Rows from block 9 of a small multi-label image tagger, named by matrix and row number. Rows with one number belong to one neuron. Each number is 500 + 25 x the weight over its row's rms, rounded and kept within 0 to 999. All counts start at 0. Numbers have three digits each.
After each neuron's rows are labels from the 100 images, of 14848, where the neuron reaches its highest value: "top examples" is what is common among them; "colour at peak" is the nearest of a few named colours to the mean colour under the peak. Only what is clearly more common there than usual is listed. The data: photos with spoken descriptions (Open Images, Localized Narratives).
# fc1: MLP up (model.blocks.9.mlp.fc1.weight, 1280x320), inputs 214-319
# fc2: MLP down (model.blocks.9.mlp.fc2.weight, 320x1280, transposed), outputs 214-319

fc1.132:529507502525503470495489520462484485498509554501518498493523463547538468499513505480453539535494475509542474496493504550499503512493504499486511489501502486487530449502509481533498494486484514505501511445502496508526488542485517512496510516570464462482523500517524486520500461463520534470534496510493530492502494432487
fc2.132:490473515460469532491569469528513495476486499447477524508470545508456526509485503519526507471499479508476453489461514449546511467548497496496539496493491491483459512517498495541511490517495478471501550472476472516443518535492484522525499524539481510461468493474481504480533457468491511542466488501497469504504507523476
top examples: text has "trees"; text has "sky"
colour at peak: pink

fc1.73:503510452523501475471529511515481456519489473524493471531525523507520516485482469540498486540518494514485551504485526482514500537486534533511528538527488514529509433464521516495516486522557497497500470521464489520491507487485500534496496504527506522489473484530506489491489498492494449470516521493518527515505538464493
fc2.73:501474508526505510515512504518488486483516511503500519522483497541506549473553505471523534494504492458499488476480505494496491469524485532513532458486510494450462541537548529461504530484507468492532550531542463508473481473491524484469522516513485488507485519574461485498495458491530543463503495491540482517472500489534
top examples: text has "sitting"; text has "table"
colour at peak: brown

fc1.356:497514480508534533498497511500484460474490510490562535508465512509511506507507528527430503523485503474503491507499491454525530473495520468488467506505512509515518502522512526519501453512514510530494497500474490539475500483456529522481513520538483478519526460494491495474503471487501518482524531481491480487458555485500
fc2.356:512536519509515483532493508486511516489537524532504452506508464468524508512572522524523513521545503494495534490525484516474414520467523512457514525523483502538487502446471507494535504516476499489501466484529474509485524484524440493497483496465517564498570487510497513493513528484463524471526504514479482481531506508491
top examples: text has "table"; text has "people"; text has "sitting"; text has "chairs"
colour at peak: brown

fc1.110:462537499501448526522541528535543483485522471509450472556486491498526493517519459468476523514519512507456524479474522526491510481514465504487504523505534533524486499537509537502446545513528523516514487518545514496468521500509523508503498513519442465502524503506477450517486514544472458494491522533537526489510492514472
fc2.110:508487492477544519484527500511480502509449512526469477528484546498451510469491467486510518506477482507533495492532500500491431511464504529503492477489467488524537508530460476482499475506483506519483511504506529539485553529452496498544493493518426500558477528499493439481515536505492516464498522507502528504542484502491
top examples: text has "white"
colour at peak: pink

fc1.215:521508511511457515488486524464511477497483486497543499545542448507513475534479506510468462557486490451480475530485535498451469527498501470563452528490511541494510493535485483516448504477522474506544522517459492487522505465503565458501489508489490466513498494507515505501508562513515495466513492495503511478537483511501
fc2.215:504503526476478516469542516516530485478518507493462486525471505499488501504470489495522533502497500490464452494520547536487514487487508497502454550471476521462505541490479509484550544466524482491518528477521474488474488422514517431478514534463464479532492489473440510514485539477492501519560489510490485513542512512503
top examples: text has "sitting"; text has "wall"; text has "table"; text has "screen"
colour at peak: pink

fc1.542:501563472527477555510561502514513501519520482506497473503493490458534495567524519468479523499510512491438507511449540499511473473550468498480495527501478485518468483508495535498488529528526479527506521509523467510468509487486521519515506512509501481529538493511474481475441457517487481504485503558501493471536479507469
fc2.542:454450510481515535521491480511488492498426493535505491488495554494503508485458514489532514516523490519536528462520513509488475448505489499510521520523476471525464501532496483458505499519460503525453476501492501518459528495520489457485535516505497522522478574504510437484531525516488543507518484501505503501510491500519
top examples: text has "white"
colour at peak: pink

fc1.351:514481461505489476464511487519488480513483488457502520537459508510508515507493494503469472506487472491512504491455551505543491540529471517508508538540512477488540512550457516472539489535496487504548530506473488529483532482488482520482490553542508517496510513503466490508507474540495467504486509494491504458514492462515
fc2.351:516496489486533494512488520482511460490488492519484495479476490537525535470503503510475444522529518585514519524486541459556530516505591492472535477507471490528494494490470482514508486504457477509491493493464500489532522519465533543507528443522461475488531485493539508554504501482450498503527499477493487528494525520495
top examples: text has "white"
colour at peak: pink

fc1.527:493510505543532480456507514469468512471501497516511517496515482492513479463486503549516483473497487527435517478486495472503529538519513455478520472507487487490454513507530463485478495559510540507484460478472469556489482541460507484512503521511460470505486488548486501490500532502503492487499492498552508509522504502482
fc2.527:481519526536480537470468554521501507442498501537475486495492531508476490502491465546522483545518470493483545514525500526459478523498506512493424522483482526466511505518506524493502515493527473491478519527540486504484535481494495492468501532492526511485520516511477493469493529531505492498501476497491529512495499520484
top examples: text has "sitting"; text has "wall"; text has "table"; text has "chairs"
colour at peak: black

fc1.268:516536521467497479511479506539500514473494469537530518502502471498505477547453461494524546511470518451489494495513475529489507503483511484536507526545481505504516465508500453543469497504512407534530502513491509541482450503488500509525511528523545513501473500526494533505508508484563512451493498506518487500534538509488
fc2.268:550511520538506529531498458509505516539481518459510507512483515491504484498469492485496472455472531497488497486496520503473507479487455478508493525495473478529502442508560506521468544530502560482476473511494483516493465483444528508492497518492525483507505521481495509546521434517464540511522473511489477495517544467481
top examples: text has "sitting"; text has "table"; text has "holding"; text has "man"
colour at peak: black

fc1.116:508516461532496524494482531528495525505493491507525514492523515494503526534505492471487482526500475464517470545490561547553483500503459479525461502467530477526523509505488454514502504488532484501477501575506498517489465484515520473504504526505490503483493487494511451476457505456473469533494517533499482472518509504483
fc2.116:466483531502495510501511516487481474481509499491493522469479540534486432491493442539560495490488492479490493521479526513521484517534487527506524532519501484488492494516476506475515516481501476499486507514511494466500511503512508523575474486468494485504500487450467524524516486493533516485492512522539449535500491490523
top examples: text has "sitting"
colour at peak: brown

fc1.251:542541491535539452527490507508524492524459475506493494517497488477530501503507464488485469481504521498497474477485470499549509505505531502490510495490552526537512530506512496544493524509518490505484495511498478544529477499494502515444469516510539434497491504488519480469507495447538516466477459478536542470485501450498
fc2.251:486519502453515532446494522472518504498572494526519477511473513518496478489478539480512525507513483498474488495475479510520491447501455497498503486496485517551514527546495492454514512505523505481522558505548477519520573512502467455474455494495467491515457526512504479517498513518441476514494507491495456476516485544493
top examples: text has "table"
colour at peak: grey

fc1.4:512513482512466497505532480521533471489502447499501499511479526499482503489524530524447505512483519507484533538500482470511515481530491500525520510507502504547479509467465502529548508518549476496504497524469513516485509504488481506525504533489487515501447493485493518450463461511525458488504514492522495471490476489494
fc2.4:492490486476523535530491492470502520501463502501477519436479526525504466476466501488522514519512484521500507531468498467499521475510486459444512460540519542538488511526498524491479501489500524494464528471498445513533485516522475515488523525470523493508510492518497512540529495474497546489504513508513479550482489465510
top examples: text has "sitting"
colour at peak: black

fc1.517:512471478508472530472510471479523486502454550506468524498493488500515446489501501496513543510514520507542510511481525522490494476527483483502544494513509514479488480521514541528500481505546491504562453475501483489487504526458503501477545521467437479537439499470497471517532496531533422516481507540534548500512530462476
fc2.517:477468505477494514493524498486487505453511488498517523502520539552540498491514481512514509501506458498499478493578481518492489447437497524541466505509505466477497533448492504489463501468478507472478516539526517508453517485531454474476481507537511516492540519490480484467525517526516523493514514492513466505538490477482
top examples: text has "trees"; text has "sky"; text has "plants"; text has "water"
colour at peak: grey

fc1.524:538499510526480476488517537500516493548498479463533432518541480467516524520489466474520500515519512507484506478511507512525506510501477477509497554452515547531471495524482520491522532462508491518512490486518497551489498453506498491510491561548468507470495517517450495434520510481469522511468543476522470502546482526482
fc2.524:471503482492473504487517495497502476512465554492536500498465527504464475484498516523491513486468540475507495502514501489506487496491469524487506426487478481469462547545490465557518498453446522535516541472492478469510472506500558498480508503485478493501522471497477489509525484508548468489510501476525481456476488486519
top examples: text has "sitting"; text has "table"; text has "front"
colour at peak: brown

fc1.248:549483572538498473532508522499515478489535509446523509507509445451497486476505469530451461514460494444500472539508462505476497504531459479539541479533556491514470519496439480479497496470524519489532495523460511482532459485517513542526458507476492485470517473515482510502466544440522510523484495476507494482504520467496
fc2.248:475500515515477479475502495539479519539478487471491512501500500501474490482475513499490503485481495473500484500495504494477519526512490493484515513506532498505490518551453517509469512508520498488512436522514476427495519521493517523516501509476518513443493497468524509501507488485509557564500529464509493489464496443485
top examples: text has "buildings"; text has "lights"
colour at peak: black

fc1.28:472509484530465517493512487485542468541527497460537502549514514538532482494479485490516487542460507481526503502466481491527500501490467473501517504504501534442494542537490487496517479494492556493535488500495476481478466501484522474532476490488520524543515495456497506526514514542553475501493501521522524523523544535508
fc2.28:509508551508484489457494500529492528497531494507481519468514510538476532543536508509464517484515520482470499481487479464494493513497523460498504480498491483499528511476496504547506462525463488445496450460477513506478528528533551518515502506500536495515545508470533512506493493510487481508523516501476474478484530465524
top examples: text has "trees"; text has "sky"; text has "people"; text has "buildings"
colour at peak: grey

fc1.355:533496481500493512496495512548500476521491496467481490488542473535514542517520469507495492521497489525526473474513541523507479518529517501532506474471513514552504492506503487527435527494533495533509483497500510512514512505505485518501474511493464500504518480462521482512478470509539510508486513525519511483487509470458
fc2.355:527524502543484482522459540489483502515504494516491501470478502520504473513476508528493489491464510451505456500518429494460482467476511512481473493488456463505478528486483486505499503456499518492520500499542517542445521515488526481469471499519511483513517530518468529504528473512526569492531491498534443501508532479475
top examples: text has "buildings"; text has "road"
colour at peak: brown

fc1.685:526527514501472526527563488459496489494499514466508503527504461507495463518489481510486481472513486462498501522475497507545492511500502472518492499433523549535469522494495532537501474502505483502527454480534468537499472521522500507524448502516526500486508514464511528520530524503547521496486488535528497487494507504488
fc2.685:498499497534505535541500522444533481549510478477496544440488471483552514507483505508484425473479503491514508529505510517505487480513491463495488528486481516481494479483557511497520511525473528533504496502480526459520446481509514492494490484513522479528486487476498518495513502506524511504523503498453512485484497483476
top examples: text has "buildings"
colour at peak: grey

fc1.767:497531506561506513547523520502481463550470522522510459517467477493528504506488515519509505530466465495523502467528483511517544453508459461524567486529512528529485517523482528476514478499478462522488516474526462516472465535486464525463452455523499446518481499537512499507505503489521502504514488520533487495508563512517
fc2.767:490502511516527495520493503508477465530482530466517527516521518469482478465481488539528477489491500531528531531506481506466534500489447454495527506511519523509491548508512501519510514455475516523511511519554547456505488514487508524558525507530512484468477532534491517493497495474483519500508497485457483506474492478517
top examples: text has "building"; text has "buildings"; text has "road"
colour at peak: grey

fc1.566:548486478495480469479541490499481493515500550512480517489529456524550529517478512523498484500501493498500482490469482494513506478519486500509533486528537527490522440504526507546470508493468503568532470504488478523505469532465482488458503503509518516461464520514511518490546497486530470465500530490551520465493527482523
fc2.566:488453488504474459493467493499506482495444499461492498495477526521502494471525520480491517524522505537532506502516491499461497546461489484513531496499496475498478523495508496458459500485528493458458504510499506423482481463515509523502572456456497530461523513541516495506522539512472514523502506515509457534482472525517
top examples: text has "trees"; text has "sky"; text has "snow"; text has "plants"
colour at peak: pink

fc1.217:507509502547463527556534466499554461510459510463515493502514516515497478508508469505497511504487526481526499517510490503492508482477516483477511520433545507540482532461482525538533483517492492481501486549482494504486488480450531474504491508498480523485523493566525446536517543473486520498463519507524497523506493487495
fc2.217:502534499535531504546516467460542472473483509480512501505495545538510486466540504510481522492482524518488496499494461465485473467463552513466492547553484506510481497504522503526493487510469514511495549449495493494498538466494510513482521443457482529519478497511502491537535493493467470529545470448517487481449447515487
top examples: text has "trees"; text has "sky"; text has "grass"; text has "plants"
colour at peak: brown

fc1.375:520512466527442486512505512476535497547488477479487519490527472498521428523498495497506476539474475488508528537507473525552473550538502470480507506456479522491522498525467534487487525497503459526472497508505482526478457476521539464443515526475543478502531489523470483529503519500498491483512512509538458528484473509511
fc2.375:483513545497566523493492477536498511506498492499550470488479512510485507476521505494507505471512508521473506483492560485525496487470512537567477462507495458527468446510423519512527487510475484469511522501462492502506524548503518502546536517515517509542481486508487502473494511480507482479454514533494522464483517493515
top examples: text has "buildings"; text has "road"
colour at peak: grey